Weights of a small CTC audio transcriber: arch conformer.
Rows from block 2, named by matrix and row number. Rows with one number belong to one neuron. Each number is 50 + 15 x the weight over its row's rms, rounded and kept within 0 to 99. All counts start at 0. After the name is the row's rms in percent of the matrix's.
# fc1: first MLP up (model.blocks.2.ff1.fc1.weight, 1024x256), inputs 0-51
# fc2: first MLP down (model.blocks.2.ff1.fc2.weight, 256x1024, transposed), outputs 0-51
fc1.691 063:52 44 47 57 78 74 50 54 48 45 39 68 33 53 13 38 46 65 66 50 40 14 52 46 28 35 77 48 34 33 36 72 80 65 34 42 42 60 45 52 49 42 38 48 51 52 43 45 31 60 49 32
fc1.692 143:44 36 60 60 35 60 44 39 55 43 50 62 70 46 40 44 51 47 48 58 49 52 50 66 64 60 41 81 79 27 45 69 65 36 53 47 62 34 56 50 50 57 60 50 52 50 21 55 43 76 22 33
fc1.693 059:46 16 35 43 55 42 61 42 42 48 64 66 32 23 65 49 53 26 39 63 57 32 34 53 45 30 71 54 49 35 43 47 56 46 41 59 54 50 18 50 27 47 74 35 55 67 87 59 76 66 39 26
fc1.694 135:27 42 61 67 59 41 12 50 56 59 10 57 30 65 66 61 63 52 40 58 43 46 61 54 40 85 54 55 52 50 38 47 67 51 60 28 53 46 29 34 33 53 57 32 63 62 56 44 37 54 39 56
fc1.695 145:44 48 38 66 32 53 35 52 64 27 36 41 52 56 75 47 61 54 41 05 45 34 71 49 46 55 79 12 68 40 46 61 54 42 28 23 42 45 60 48 58 59 44 54 68 25 45 51 44 53 47 62
fc1.696 101:37 50 37 47 54 68 41 85 81 68 54 60 35 48 45 34 62 43 53 58 60 53 51 52 68 59 38 68 62 46 45 30 30 31 41 47 53 45 51 49 42 54 47 28 51 75 27 52 43 55 37 64
fc1.697 098:31 67 31 32 52 47 60 35 61 41 54 75 48 52 46 65 38 34 25 54 50 46 68 62 51 68 63 61 67 58 70 25 36 30 08 48 37 41 49 28 55 48 53 29 63 52 46 66 41 49 48 59
fc1.698 154:40 47 30 59 45 83 39 51 42 47 46 57 45 69 60 40 63 49 63 47 66 46 68 83 36 51 56 60 99 35 35 35 68 44 38 18 51 59 53 80 51 40 70 51 67 66 46 51 38 63 46 33
fc1.699 148:41 57 91 46 75 45 52 54 89 31 49 72 49 45 46 64 43 76 49 44 44 36 64 57 43 69 55 56 56 32 41 50 43 30 23 65 50 49 13 24 43 56 22 43 75 82 27 52 37 52 38 47
fc1.700 059:29 42 59 39 51 72 65 75 67 33 54 75 53 69 57 55 54 45 56 35 60 26 51 56 19 52 42 68 52 46 42 45 43 60 65 42 44 50 63 16 55 33 51 60 80 47 61 57 50 38 52 45
fc1.701 067:19 35 49 64 74 89 26 73 39 47 32 65 50 32 27 80 56 38 44 37 37 43 94 70 43 62 75 38 46 27 42 23 54 36 49 55 52 31 25 32 31 40 37 46 69 44 56 55 42 57 46 58
fc1.702 090:37 39 67 47 41 76 32 56 81 33 57 48 35 42 21 47 51 28 80 54 60 54 72 59 35 47 61 62 38 32 57 57 75 26 44 43 54 63 26 19 42 17 36 47 99 84 52 53 42 46 26 33
fc1.703 134:48 49 58 68 61 77 13 83 47 67 34 57 40 45 65 66 35 72 70 54 37 47 60 43 30 69 33 51 58 18 25 58 69 47 25 68 24 28 53 78 46 59 60 20 52 44 41 39 48 49 49 63
fc1.704 096:64 31 30 64 33 35 52 47 43 63 51 47 51 34 23 66 84 41 73 15 32 46 66 73 58 58 58 54 76 30 22 39 50 24 40 25 28 58 38 50 67 70 50 38 68 40 21 51 63 58 45 53
fc1.705 124:58 41 52 87 47 46 60 34 60 64 52 57 55 48 68 82 81 57 50 39 55 39 75 47 59 68 65 44 68 31 42 61 42 43 46 50 44 36 22 36 11 50 18 44 61 80 72 56 32 45 40 43
fc1.706 057:46 36 45 56 33 61 56 80 41 54 27 52 54 54 54 48 45 59 79 40 54 61 58 51 43 38 60 25 85 23 58 32 58 34 33 44 79 48 55 62 21 38 51 42 75 61 41 68 28 62 20 38
fc1.707 131:45 71 18 67 44 46 24 57 53 64 07 59 45 47 67 76 26 34 28 30 46 34 56 49 63 32 54 31 49 51 35 52 47 21 29 23 43 60 29 51 41 62 29 23 57 48 38 49 52 38 53 45
fc1.708 068:45 50 44 76 50 54 59 67 69 33 38 53 26 50 33 61 55 57 69 55 52 32 80 73 51 69 46 53 69 40 66 24 54 23 23 74 30 50 55 57 45 48 38 37 62 60 65 33 22 61 42 41
fc1.709 110:34 40 48 25 38 50 40 53 46 64 58 51 57 30 61 64 67 54 82 64 54 44 64 62 61 72 37 43 55 26 31 66 78 38 34 29 57 37 66 53 28 52 56 56 62 92 56 34 37 26 38 46
fc1.710 130:41 62 42 52 72 54 37 43 71 50 42 54 40 52 31 46 46 31 71 48 47 56 79 62 42 50 54 44 60 61 67 46 55 00 46 60 61 37 46 60 51 45 20 38 54 67 45 42 45 77 50 42
fc1.711 129:20 60 17 66 39 65 43 55 43 33 12 66 91 42 27 57 78 47 67 55 51 37 68 52 57 57 64 52 58 37 29 57 73 22 43 45 11 76 39 64 60 38 62 52 52 43 44 64 48 56 15 64
fc1.712 067:51 43 72 39 15 50 38 50 42 47 37 39 47 30 49 29 61 43 50 33 49 52 68 59 52 50 71 59 47 32 47 16 75 46 49 65 50 48 55 55 47 28 60 18 49 74 41 59 38 58 32 56
fc1.713 113:31 43 59 62 41 49 36 55 52 45 29 76 58 62 66 34 29 26 55 49 57 25 47 60 40 73 74 49 68 51 44 20 68 38 45 53 32 71 65 43 64 92 45 19 68 56 87 53 33 63 17 73
fc1.714 077:40 36 47 57 72 61 14 58 43 54 45 34 21 18 39 49 68 50 34 56 23 46 66 63 49 39 37 54 41 51 68 48 53 36 48 41 57 50 35 65 48 39 52 52 89 51 26 59 65 54 44 60
fc1.715 143:43 23 39 27 64 38 28 49 53 40 24 56 30 68 30 74 43 38 57 31 62 33 59 57 44 62 61 41 54 23 67 39 49 48 51 20 47 56 51 13 54 49 30 51 57 40 74 45 51 74 25 37
fc1.716 068:39 58 62 45 33 68 24 58 81 49 44 52 25 40 35 57 39 48 62 43 28 52 84 55 29 52 50 35 58 31 57 47 99 25 55 34 32 53 54 34 45 32 49 07 60 47 39 55 65 65 32 53
fc1.717 083:54 84 52 81 63 60 44 40 36 46 47 59 40 34 46 43 72 57 50 50 40 63 77 53 36 59 67 63 39 35 41 32 50 24 42 41 32 47 52 45 63 49 46 17 57 52 44 69 26 74 46 56
fc1.718 123:29 41 62 71 55 56 30 60 43 56 27 22 58 56 37 51 62 37 48 42 64 37 46 37 57 62 36 35 65 48 33 51 55 05 44 37 58 66 43 63 31 37 51 50 64 41 29 45 51 55 36 43
fc1.719 070:49 40 30 40 55 97 08 30 35 61 49 54 43 34 47 39 65 42 61 53 20 71 71 58 42 42 70 57 66 49 59 53 49 32 52 68 64 61 38 37 70 52 56 56 75 62 49 49 50 77 39 66
fc1.720 066:63 08 61 64 28 81 34 45 60 66 17 82 46 49 93 25 28 73 80 45 20 19 49 80 41 49 57 59 64 27 45 49 66 67 38 58 57 59 39 47 55 50 56 56 66 70 43 54 51 43 37 43
fc1.721 118:60 61 52 62 59 63 34 53 56 34 39 43 46 47 57 77 43 67 43 35 58 56 66 78 28 49 60 44 58 42 28 50 51 57 48 18 75 53 35 54 43 54 10 52 70 65 55 70 43 10 51 60
fc1.722 132:58 14 71 76 58 41 62 39 81 61 51 50 45 31 50 67 62 67 70 67 30 71 58 85 45 53 45 46 52 35 80 48 34 36 19 61 62 49 40 39 55 61 50 35 65 51 55 76 55 80 35 81
fc1.723 122:57 28 48 64 43 57 45 39 68 31 27 53 41 58 36 53 42 65 69 48 53 55 54 61 38 45 62 47 62 43 46 54 42 39 30 35 54 40 53 68 47 37 34 32 59 39 38 62 34 46 54 55
fc1.724 143:47 45 51 85 39 71 55 59 34 52 55 68 44 55 51 50 49 35 54 45 38 51 58 53 28 40 39 36 52 39 35 38 36 57 00 36 24 73 49 73 58 53 55 53 67 31 49 64 54 40 58 64
fc1.725 061:43 28 22 60 45 56 50 72 67 50 31 60 57 28 41 86 35 54 80 50 44 31 68 62 45 40 53 32 45 50 50 52 48 64 30 66 64 34 53 55 54 31 43 25 62 50 29 52 58 41 36 54
fc1.726 068:42 52 56 56 41 67 43 53 61 56 23 57 26 56 43 67 56 50 68 37 48 45 64 56 60 42 63 62 62 39 26 24 47 31 18 60 25 64 73 45 40 52 40 33 42 49 39 60 39 56 52 44
fc1.727 140:49 42 59 57 56 39 64 65 54 51 58 69 59 39 38 56 29 35 69 04 51 42 62 56 39 68 60 43 64 46 27 22 59 37 19 70 16 64 50 31 30 37 48 60 88 61 25 51 46 33 56 75
fc1.728 057:40 11 18 40 27 49 42 66 49 38 44 68 16 40 33 48 53 55 46 40 49 40 66 83 20 64 69 44 52 37 41 41 65 42 50 46 52 64 43 29 45 86 56 28 67 61 36 34 30 46 35 47
fc1.729 071:39 67 49 69 22 66 35 39 41 55 31 81 58 68 73 24 53 48 48 23 37 25 49 82 45 68 69 61 47 57 63 28 44 34 33 47 56 67 48 41 64 39 42 44 52 48 49 52 46 60 39 60
fc1.730 076:42 38 24 63 67 43 38 77 35 51 30 69 57 53 52 65 54 62 57 56 38 35 68 49 42 44 75 36 59 38 28 39 61 39 28 48 42 44 68 59 50 41 60 41 72 43 42 53 34 52 45 67
fc1.731 056:36 29 53 17 43 40 30 46 37 40 42 64 67 63 47 49 43 53 56 87 52 49 72 50 26 70 42 51 78 54 46 60 47 56 50 53 59 54 63 18 47 42 35 31 82 69 44 81 28 72 75 63
fc1.732 060:25 49 46 77 49 67 65 60 58 15 32 56 66 48 54 64 58 66 54 40 48 38 54 72 54 52 55 35 27 29 57 38 44 42 24 64 41 78 45 47 44 25 41 41 76 57 43 24 34 72 34 41
fc1.733 139:19 79 50 46 44 53 23 43 52 55 32 45 49 54 73 37 69 66 61 40 27 09 53 57 50 64 55 48 54 56 51 72 64 25 42 25 31 59 66 37 40 50 69 34 66 52 57 37 55 57 20 51
fc1.734 058:40 53 61 35 33 53 26 42 59 36 42 54 37 66 62 51 49 57 38 44 57 36 72 67 38 54 47 52 38 40 58 51 70 31 41 23 44 67 55 60 61 37 52 42 82 39 46 46 43 71 24 55
fc1.735 074:42 49 57 69 43 74 17 46 72 43 29 66 37 36 41 69 46 84 40 35 29 41 45 54 29 55 53 50 70 26 14 43 60 23 45 52 19 70 47 28 21 43 47 55 53 40 58 49 40 57 44 39
fc1.736 128:51 59 74 42 54 39 46 58 39 36 61 45 73 53 46 65 48 55 62 47 42 44 68 58 27 59 64 68 64 51 28 61 39 39 39 42 28 35 35 40 34 42 03 47 67 61 31 59 33 30 66 47
fc1.737 137:41 46 27 66 50 44 46 41 68 43 33 65 51 41 46 74 40 46 45 53 35 50 58 67 16 68 44 41 45 34 61 42 29 30 37 40 61 65 30 62 29 80 40 32 51 49 40 34 70 74 12 45
fc1.738 079:22 49 61 57 38 40 30 76 78 40 15 66 41 60 59 49 21 56 56 24 44 46 67 75 44 53 45 47 66 53 43 50 58 33 44 25 46 61 34 42 21 24 16 34 72 67 54 64 48 59 36 25
fc1.739 052:40 39 47 41 41 56 35 67 62 72 43 61 51 50 56 25 45 43 54 76 63 71 67 43 33 68 67 56 45 54 24 33 40 29 23 58 49 29 56 34 52 78 61 56 91 56 40 36 43 44 37 53
fc1.740 060:24 71 54 66 37 45 33 62 77 17 39 71 23 37 62 55 29 69 74 43 40 55 59 70 46 47 27 52 53 60 53 36 64 58 35 74 38 57 29 53 29 26 26 44 60 40 31 66 25 55 37 56
fc1.741 077:45 18 49 53 46 73 42 46 47 51 20 84 36 66 52 79 60 57 48 57 27 44 76 72 43 87 59 44 43 61 62 29 62 44 25 55 43 57 32 64 47 39 67 40 74 57 68 42 51 67 31 58
fc1.742 119:03 30 58 57 41 55 46 67 41 30 33 52 46 34 40 66 49 57 53 41 72 58 45 40 42 92 56 45 63 39 59 44 71 36 39 25 35 59 58 33 13 26 75 33 55 72 40 53 40 49 54 59
fc1.743 057:62 55 16 41 40 66 28 86 76 66 45 57 40 78 66 47 38 67 76 35 41 33 61 43 29 49 50 61 63 45 48 85 56 41 23 55 67 49 21 71 35 57 34 69 58 75 34 72 52 63 49 58
fc1.744 085:51 39 76 63 42 41 43 62 47 49 50 55 08 45 39 61 56 47 64 45 22 59 56 59 20 55 48 51 56 45 34 71 37 29 35 32 49 65 22 49 28 42 47 39 99 36 53 70 42 63 47 17
fc1.745 057:53 53 29 63 69 34 26 34 58 64 39 63 50 55 60 47 62 51 70 58 42 42 73 52 41 53 47 58 58 26 49 70 47 49 17 39 33 74 50 67 47 56 45 27 58 77 59 82 21 73 45 80
fc1.746 094:58 38 39 54 54 70 40 81 61 51 40 58 55 58 43 03 44 64 34 36 41 42 71 55 75 67 49 57 61 32 59 37 43 32 38 69 52 68 74 52 43 38 42 48 62 44 58 64 41 69 59 71
fc1.747 067:57 42 48 56 31 57 18 75 55 43 43 55 29 46 64 55 67 73 57 50 45 21 67 57 45 61 57 51 90 53 31 46 53 38 12 51 50 64 19 31 54 47 48 62 43 47 29 45 40 60 46 77
fc1.748 133:51 47 49 33 45 59 36 62 50 59 43 55 50 66 86 60 56 33 59 73 18 52 54 28 20 34 63 30 68 46 58 44 55 32 24 60 52 71 41 50 51 53 21 52 73 41 62 49 45 82 46 36
fc1.749 054:34 27 46 60 33 53 61 63 43 44 53 55 66 64 81 59 61 37 41 32 46 61 47 55 43 72 59 30 34 54 60 23 63 75 19 43 27 38 47 24 41 66 65 49 71 62 54 40 57 73 40 51
fc1.750 080:49 28 29 50 60 44 49 60 50 44 49 57 55 59 49 72 81 78 49 27 25 33 61 43 58 44 49 23 67 18 45 33 62 40 32 40 57 63 42 49 39 56 48 26 52 74 40 59 66 54 37 53
fc1.751 057:72 40 45 52 45 43 42 52 53 56 26 58 40 41 53 46 65 38 56 41 32 37 49 45 39 52 64 77 53 30 64 25 66 20 41 35 55 58 52 40 51 39 52 64 60 30 53 39 74 62 38 74
fc1.752 164:39 57 49 52 56 42 39 63 45 41 48 84 72 58 44 40 33 45 63 49 24 20 73 63 42 60 65 10 62 58 50 55 54 43 41 32 62 55 56 71 58 42 47 38 44 71 30 48 49 57 37 55
fc1.753 081:41 63 57 46 47 45 51 45 49 49 17 54 23 58 54 55 48 84 64 39 43 25 71 62 41 64 57 48 47 74 48 68 59 18 16 29 53 65 42 47 47 34 35 49 63 16 51 55 19 81 26 27
fc1.754 115:36 67 33 41 37 34 38 58 42 24 46 74 40 61 27 52 41 56 44 41 43 74 54 58 44 43 77 51 62 19 69 24 63 51 55 47 46 79 42 24 44 18 37 61 60 52 56 63 55 77 39 42
fc2.691 023:53 69 42 47 45 38 53 43 47 61 53 27 79 40 35 42 47 40 22 69 74 36 43 56 64 45 39 63 46 53 50 66 42 60 83 49 44 43 54 56 59 59 69 51 34 30 98 44 44 44 54 45
fc2.692 190:55 51 24 63 52 56 61 41 40 15 49 27 64 42 49 70 56 55 58 50 48 37 47 47 61 38 45 43 46 42 40 52 24 74 99 59 50 56 29 59 57 55 72 50 18 58 49 51 65 16 56 54
fc2.693 011:55 62 00 57 00 56 44 46 39 52 44 41 50 55 57 44 44 45 42 58 62 42 45 39 33 36 42 36 40 58 39 45 53 52 64 47 56 49 72 59 59 60 53 60 35 73 02 42 65 48 45 37
fc2.694 160:52 58 27 37 72 67 67 50 38 41 42 55 31 58 33 48 47 41 51 33 54 64 51 44 46 21 59 44 42 55 28 38 37 66 99 74 62 59 27 67 51 56 79 52 51 35 33 39 78 30 67 63
fc2.695 182:51 41 42 39 66 10 49 41 41 66 56 01 84 55 56 48 62 43 54 49 45 46 53 53 60 59 41 38 41 59 60 74 64 59 27 63 52 34 40 39 57 54 55 53 49 75 72 44 43 49 38 52
fc2.696 082:51 55 58 52 57 54 50 51 29 55 45 57 62 54 45 52 44 57 51 49 68 37 48 54 49 47 39 48 46 49 59 58 63 54 99 77 23 42 53 52 52 50 32 46 28 68 58 47 46 00 62 32
fc2.697 047:55 47 53 48 45 46 47 48 53 63 48 67 50 50 66 50 49 52 32 51 43 40 47 46 45 53 48 45 49 57 57 65 80 51 00 62 45 56 56 57 53 53 58 54 71 48 64 45 08 99 44 29
fc2.698 171:56 45 18 66 67 47 53 39 47 48 69 19 69 53 46 56 55 51 54 60 61 36 44 41 46 76 47 55 50 51 33 48 56 45 50 66 56 57 58 74 43 52 69 44 51 71 62 59 70 29 72 59
fc2.699 179:49 42 47 52 26 35 51 36 78 67 53 42 68 40 36 48 51 70 73 30 45 28 56 50 65 64 43 54 55 54 39 53 28 44 65 65 38 39 46 55 56 59 65 47 64 52 80 48 29 11 54 54
fc2.700 020:55 44 41 48 41 48 59 46 34 59 58 48 57 50 63 47 44 48 34 52 71 59 43 46 61 54 48 49 45 53 44 59 26 58 58 59 46 46 58 50 56 48 58 50 38 47 64 47 57 20 69 42
fc2.701 020:53 59 78 41 59 40 52 44 21 60 49 70 46 49 64 43 47 52 20 50 64 63 47 49 51 40 50 55 43 53 52 39 30 66 28 43 55 46 55 54 57 56 52 54 52 56 59 43 62 17 45 48
fc2.702 070:43 47 54 48 19 49 50 45 53 40 50 51 45 54 52 47 47 41 42 66 65 63 51 54 51 54 54 55 50 51 42 25 31 58 42 31 71 46 57 44 50 56 48 48 35 36 44 48 84 65 44 62
fc2.703 166:48 31 70 58 46 43 33 61 65 45 42 78 27 55 59 44 39 36 46 31 53 66 40 40 46 47 46 28 49 52 58 54 30 56 72 64 27 38 93 67 50 53 52 46 33 34 57 37 64 49 63 66
fc2.704 056:49 66 32 53 84 52 53 62 17 54 50 51 40 64 42 58 52 50 41 55 40 64 52 48 47 42 54 25 48 55 50 57 35 57 25 50 45 43 55 53 49 46 56 50 44 23 45 53 58 52 41 57
fc2.705 095:61 63 51 41 42 34 59 43 40 50 50 50 68 69 73 51 42 56 15 67 47 35 40 50 51 47 54 32 44 56 60 66 61 47 47 63 30 47 42 34 61 66 49 51 67 42 43 45 64 51 19 64
fc2.706 018:47 46 68 52 89 55 45 47 32 59 50 49 38 33 59 53 46 49 73 61 58 49 40 37 43 45 42 56 44 47 48 50 36 59 99 46 47 41 45 51 48 53 58 47 55 16 76 46 74 30 45 56
fc2.707 128:47 60 65 57 00 50 51 54 47 58 45 52 48 27 48 42 47 33 39 54 51 36 43 38 61 54 54 47 42 52 51 56 68 31 66 61 61 39 77 51 52 41 53 54 28 51 00 45 76 62 48 35
fc2.708 027:50 48 46 50 18 43 47 52 38 49 50 71 50 30 50 44 50 45 38 60 55 53 48 53 46 63 54 54 50 54 52 45 37 50 67 18 54 60 55 49 57 56 42 56 48 38 38 45 65 59 38 45
fc2.709 086:53 52 70 40 40 50 49 43 52 50 61 60 85 18 53 46 35 50 60 42 60 66 50 38 37 46 44 65 48 52 38 39 42 52 62 46 56 60 59 47 51 57 62 52 61 63 76 50 44 35 63 27
fc2.710 165:55 36 34 41 71 43 50 49 11 49 63 19 48 43 46 44 48 54 15 58 74 75 40 50 38 41 41 65 47 66 88 41 48 66 50 39 54 49 59 44 56 41 55 47 50 36 60 57 60 00 80 59
fc2.711 119:51 47 11 46 42 26 58 54 35 44 42 65 44 52 48 56 60 52 44 46 47 39 51 56 32 24 62 30 48 54 65 68 00 48 52 44 48 58 51 55 72 56 75 49 33 61 05 44 58 51 58 51
fc2.712 020:54 53 64 46 23 36 51 47 36 53 60 44 61 20 37 42 41 46 19 56 64 66 42 44 65 35 44 53 46 56 73 74 60 48 54 35 45 48 57 59 56 61 56 55 46 28 42 45 56 43 59 59
fc2.713 112:45 48 49 46 52 36 54 49 34 42 48 30 50 23 82 59 49 52 53 58 77 33 41 47 65 23 46 51 50 42 21 57 42 51 62 44 39 44 49 27 50 54 30 47 48 09 44 51 30 29 32 49
fc2.714 031:57 57 43 45 29 53 59 39 11 51 63 14 60 44 69 43 45 55 00 49 54 90 40 44 50 56 44 52 47 47 45 55 34 51 55 82 44 59 52 57 53 57 63 49 55 42 59 49 83 47 55 59
fc2.715 221:42 76 59 47 14 39 54 43 62 42 61 68 43 53 34 54 54 37 00 63 75 59 48 45 61 14 27 55 44 47 50 41 42 39 51 36 57 44 68 41 59 47 82 55 47 22 65 31 53 32 64 40
fc2.716 025:50 45 82 48 56 43 42 46 46 59 43 63 38 74 78 48 49 48 29 45 61 51 46 41 42 43 42 55 45 54 65 58 60 67 10 52 55 42 53 64 50 47 60 55 46 57 72 45 43 31 52 33
fc2.717 049:50 59 65 51 77 51 46 49 35 60 39 43 56 54 60 55 70 54 62 55 48 29 47 39 49 43 49 37 44 49 37 75 85 57 30 48 33 47 47 53 54 48 71 45 21 46 31 50 50 79 50 47
fc2.718 124:42 44 29 55 19 64 47 46 55 53 50 45 44 53 34 45 58 49 09 43 56 56 49 66 33 34 41 53 54 54 89 51 45 35 40 60 54 55 46 72 46 63 59 50 85 33 40 50 93 52 56 68
fc2.719 016:54 52 00 43 23 36 55 39 31 65 58 40 57 26 67 48 49 43 32 56 56 58 40 40 61 52 43 49 43 62 53 62 16 57 34 36 59 48 65 57 57 59 53 54 30 00 62 44 66 44 65 46
fc2.720 024:50 60 58 48 63 33 50 47 53 56 54 58 70 39 60 42 49 52 21 57 46 61 40 42 34 27 44 39 43 54 46 65 10 57 70 49 59 33 57 52 55 57 58 54 39 67 79 46 48 42 62 55
fc2.721 103:52 57 67 52 39 57 51 54 30 55 46 61 47 60 45 35 40 34 61 71 29 46 49 56 42 54 55 42 55 50 53 62 46 58 59 43 79 50 53 51 55 44 64 54 33 37 61 46 53 73 49 28
fc2.722 097:49 54 18 41 30 33 55 49 47 60 65 58 71 40 49 40 46 62 78 39 41 60 56 57 46 31 52 58 48 59 62 59 30 54 28 45 68 48 61 20 54 43 42 55 40 83 25 40 40 45 47 60
fc2.723 126:56 79 84 50 36 37 63 54 40 48 58 43 57 47 19 45 49 33 34 75 58 69 52 37 68 61 54 58 51 55 58 43 24 52 71 47 64 30 50 37 52 42 70 53 38 26 35 51 94 48 74 59
fc2.724 222:38 61 44 45 24 34 29 58 48 54 37 56 40 70 60 41 55 52 20 59 61 50 51 60 38 39 53 42 63 35 78 44 44 50 55 62 62 36 68 60 49 52 60 50 50 19 71 36 49 26 78 45
fc2.725 017:57 61 52 42 55 46 50 43 41 51 53 28 55 51 43 44 45 47 22 57 56 56 46 45 52 47 47 54 44 53 52 29 55 61 75 53 46 42 53 48 57 56 58 55 47 70 59 44 51 16 56 53
fc2.726 018:52 48 38 49 68 37 53 48 61 49 53 43 66 57 42 51 39 47 62 56 64 37 44 47 44 39 49 56 44 58 56 45 28 63 98 71 61 47 64 58 54 51 64 52 19 23 53 45 66 37 46 45
fc2.727 181:52 28 51 59 20 41 55 49 52 40 56 64 47 28 45 50 48 63 56 51 49 32 63 49 69 73 55 58 49 43 41 52 63 45 56 73 52 63 38 63 50 69 65 53 51 74 35 52 37 17 73 67
fc2.728 015:49 55 68 41 40 36 45 45 37 56 54 55 44 45 64 43 49 50 50 53 43 59 48 54 51 53 41 62 51 50 64 60 42 55 22 50 44 36 54 60 55 60 48 51 78 33 44 43 56 62 49 50
fc2.729 030:60 54 44 48 50 56 51 54 33 52 56 34 45 51 44 46 37 52 42 39 49 58 39 36 49 58 56 63 43 51 34 27 58 55 62 74 52 54 58 60 57 51 56 58 33 64 32 52 58 56 77 46
fc2.730 027:41 41 43 53 37 67 56 44 49 42 58 62 33 31 56 45 64 37 51 36 47 42 34 45 47 39 45 47 49 52 61 59 40 47 67 58 44 45 59 69 58 46 77 49 34 66 52 44 59 53 61 42
fc2.731 014:56 51 53 42 60 51 57 45 45 53 61 24 46 51 50 39 40 50 39 49 53 64 37 41 55 46 37 52 40 55 80 61 14 62 47 54 60 43 66 53 60 52 55 60 40 40 55 38 68 84 72 41
fc2.732 017:60 61 42 45 33 52 53 56 44 57 51 41 55 62 37 41 40 47 00 52 47 59 49 46 51 33 50 51 43 53 47 47 17 55 94 62 60 38 75 54 63 57 56 55 18 54 53 45 57 94 59 32
fc2.733 196:53 63 49 32 48 39 26 56 53 43 38 52 43 60 47 55 56 57 52 41 48 73 41 59 45 44 59 48 48 61 38 29 33 51 39 42 51 52 60 46 53 48 68 61 59 56 61 55 40 13 52 48
fc2.734 018:52 63 55 49 51 42 53 43 38 60 48 29 79 52 45 48 47 51 51 58 75 51 46 52 52 43 47 50 47 51 54 54 44 56 53 54 49 46 59 61 58 65 62 52 38 56 55 44 63 39 64 40
fc2.735 026:55 53 64 49 34 48 50 50 38 54 51 63 44 45 61 44 46 48 06 52 47 75 47 38 57 42 50 48 46 46 60 62 58 52 61 71 52 50 48 61 48 58 57 55 56 88 72 50 42 09 61 49
fc2.736 151:53 63 71 45 33 70 62 45 70 44 64 50 51 41 23 43 46 50 31 42 44 27 63 47 58 59 51 43 49 46 59 52 38 58 64 61 70 39 41 39 56 47 65 59 59 83 58 45 41 39 81 35
fc2.737 125:50 48 19 53 39 50 52 47 48 42 52 82 65 17 51 50 57 41 47 78 52 43 52 50 52 64 46 56 52 49 80 42 51 35 56 54 65 50 57 63 48 58 57 48 55 74 05 53 63 46 62 47
fc2.738 040:48 51 17 51 35 56 51 46 33 42 55 62 34 45 48 53 46 40 29 55 45 53 46 46 45 47 39 42 44 54 63 44 07 52 94 52 47 43 48 60 47 50 63 53 49 15 26 47 66 51 45 54
fc2.739 008:61 53 49 40 06 32 60 36 43 58 64 36 63 46 58 35 39 40 12 58 64 91 36 34 60 39 37 56 40 59 50 63 33 56 71 64 48 45 60 58 59 56 63 60 45 42 68 41 71 34 67 38
fc2.740 023:57 47 32 45 55 50 54 53 32 45 50 56 53 55 55 53 52 36 28 38 71 50 41 49 74 45 45 55 42 48 56 61 42 59 90 43 32 49 55 61 51 53 49 52 43 25 44 47 69 66 69 52
fc2.741 029:57 52 22 42 13 52 52 48 51 58 47 64 55 62 30 49 43 47 70 53 59 33 51 50 49 55 42 36 46 56 61 47 49 43 99 62 58 54 53 57 56 52 50 57 23 69 47 37 61 15 47 41
fc2.742 089:52 56 65 51 42 43 47 50 51 54 44 22 53 67 82 51 45 43 70 47 45 85 44 44 44 64 49 45 48 53 46 54 45 61 33 86 41 30 67 49 58 48 39 48 35 51 26 48 70 41 38 45
fc2.743 009:61 61 68 41 64 39 62 39 23 63 63 37 63 38 55 40 38 37 68 59 63 59 43 41 71 46 39 61 39 65 58 58 26 62 39 72 54 42 61 57 59 57 63 60 46 36 77 39 71 57 57 40
fc2.744 043:53 64 63 44 97 35 46 47 30 51 57 27 47 42 54 37 47 42 15 67 56 82 32 47 51 46 46 36 43 40 54 55 64 51 89 52 46 49 59 51 56 50 48 52 17 23 59 50 59 53 61 48
fc2.745 016:56 61 57 46 42 41 59 47 44 62 60 28 54 42 45 43 42 53 03 57 50 90 43 43 50 32 44 61 43 56 50 55 46 63 03 48 56 44 52 58 55 57 38 59 59 55 62 46 15 37 52 60
fc2.746 042:50 55 29 44 25 40 49 46 20 62 60 47 66 36 34 56 56 49 89 63 57 47 46 40 64 45 48 47 47 52 37 69 66 56 69 52 49 47 36 53 52 55 54 53 21 59 61 45 40 24 54 48
fc2.747 026:54 46 82 46 48 39 49 47 63 55 45 51 49 40 85 52 53 39 46 42 48 58 37 43 63 25 45 44 42 57 38 58 30 64 84 60 44 41 48 58 53 48 52 53 40 59 35 48 81 48 46 39
fc2.748 126:45 65 45 33 47 52 43 62 49 56 50 50 49 52 69 53 42 44 34 45 52 45 38 41 52 24 48 50 47 52 61 53 32 65 75 68 65 43 56 45 57 42 57 51 44 46 40 41 50 27 65 47
fc2.749 011:57 60 64 46 36 48 56 44 63 53 54 68 53 35 46 34 38 30 55 54 56 54 42 50 62 36 42 60 41 66 52 48 21 63 88 61 54 42 59 76 58 56 70 56 36 44 65 40 76 21 57 36
fc2.750 054:47 63 48 41 29 36 31 58 27 52 40 69 54 60 70 46 44 54 57 35 36 72 55 56 57 60 54 61 56 42 42 79 87 56 31 48 44 43 53 67 44 63 52 55 69 63 83 39 25 48 45 65
fc2.751 012:54 57 40 44 68 63 45 45 28 57 57 50 46 46 58 44 43 45 42 65 62 57 40 39 49 32 42 50 42 47 61 44 42 57 48 58 60 45 61 45 59 52 58 58 37 12 30 45 53 33 58 57
fc2.752 264:55 47 54 49 42 18 63 55 47 48 68 32 42 46 55 51 54 67 20 57 45 43 42 67 54 56 51 64 44 53 66 52 42 58 68 42 66 44 59 44 51 37 46 42 52 44 38 55 36 54 40 55
fc2.753 045:54 38 19 48 87 47 52 49 45 58 54 77 67 33 34 50 60 56 99 55 69 28 46 49 62 35 45 56 49 40 35 43 52 51 66 62 36 41 51 40 54 58 49 50 37 39 52 53 53 00 47 62
fc2.754 090:49 52 66 55 33 44 58 48 56 35 43 37 62 49 53 42 51 44 33 68 61 36 48 37 52 45 43 43 48 51 61 46 61 42 62 67 60 38 57 48 53 54 64 46 17 21 40 47 45 54 62 51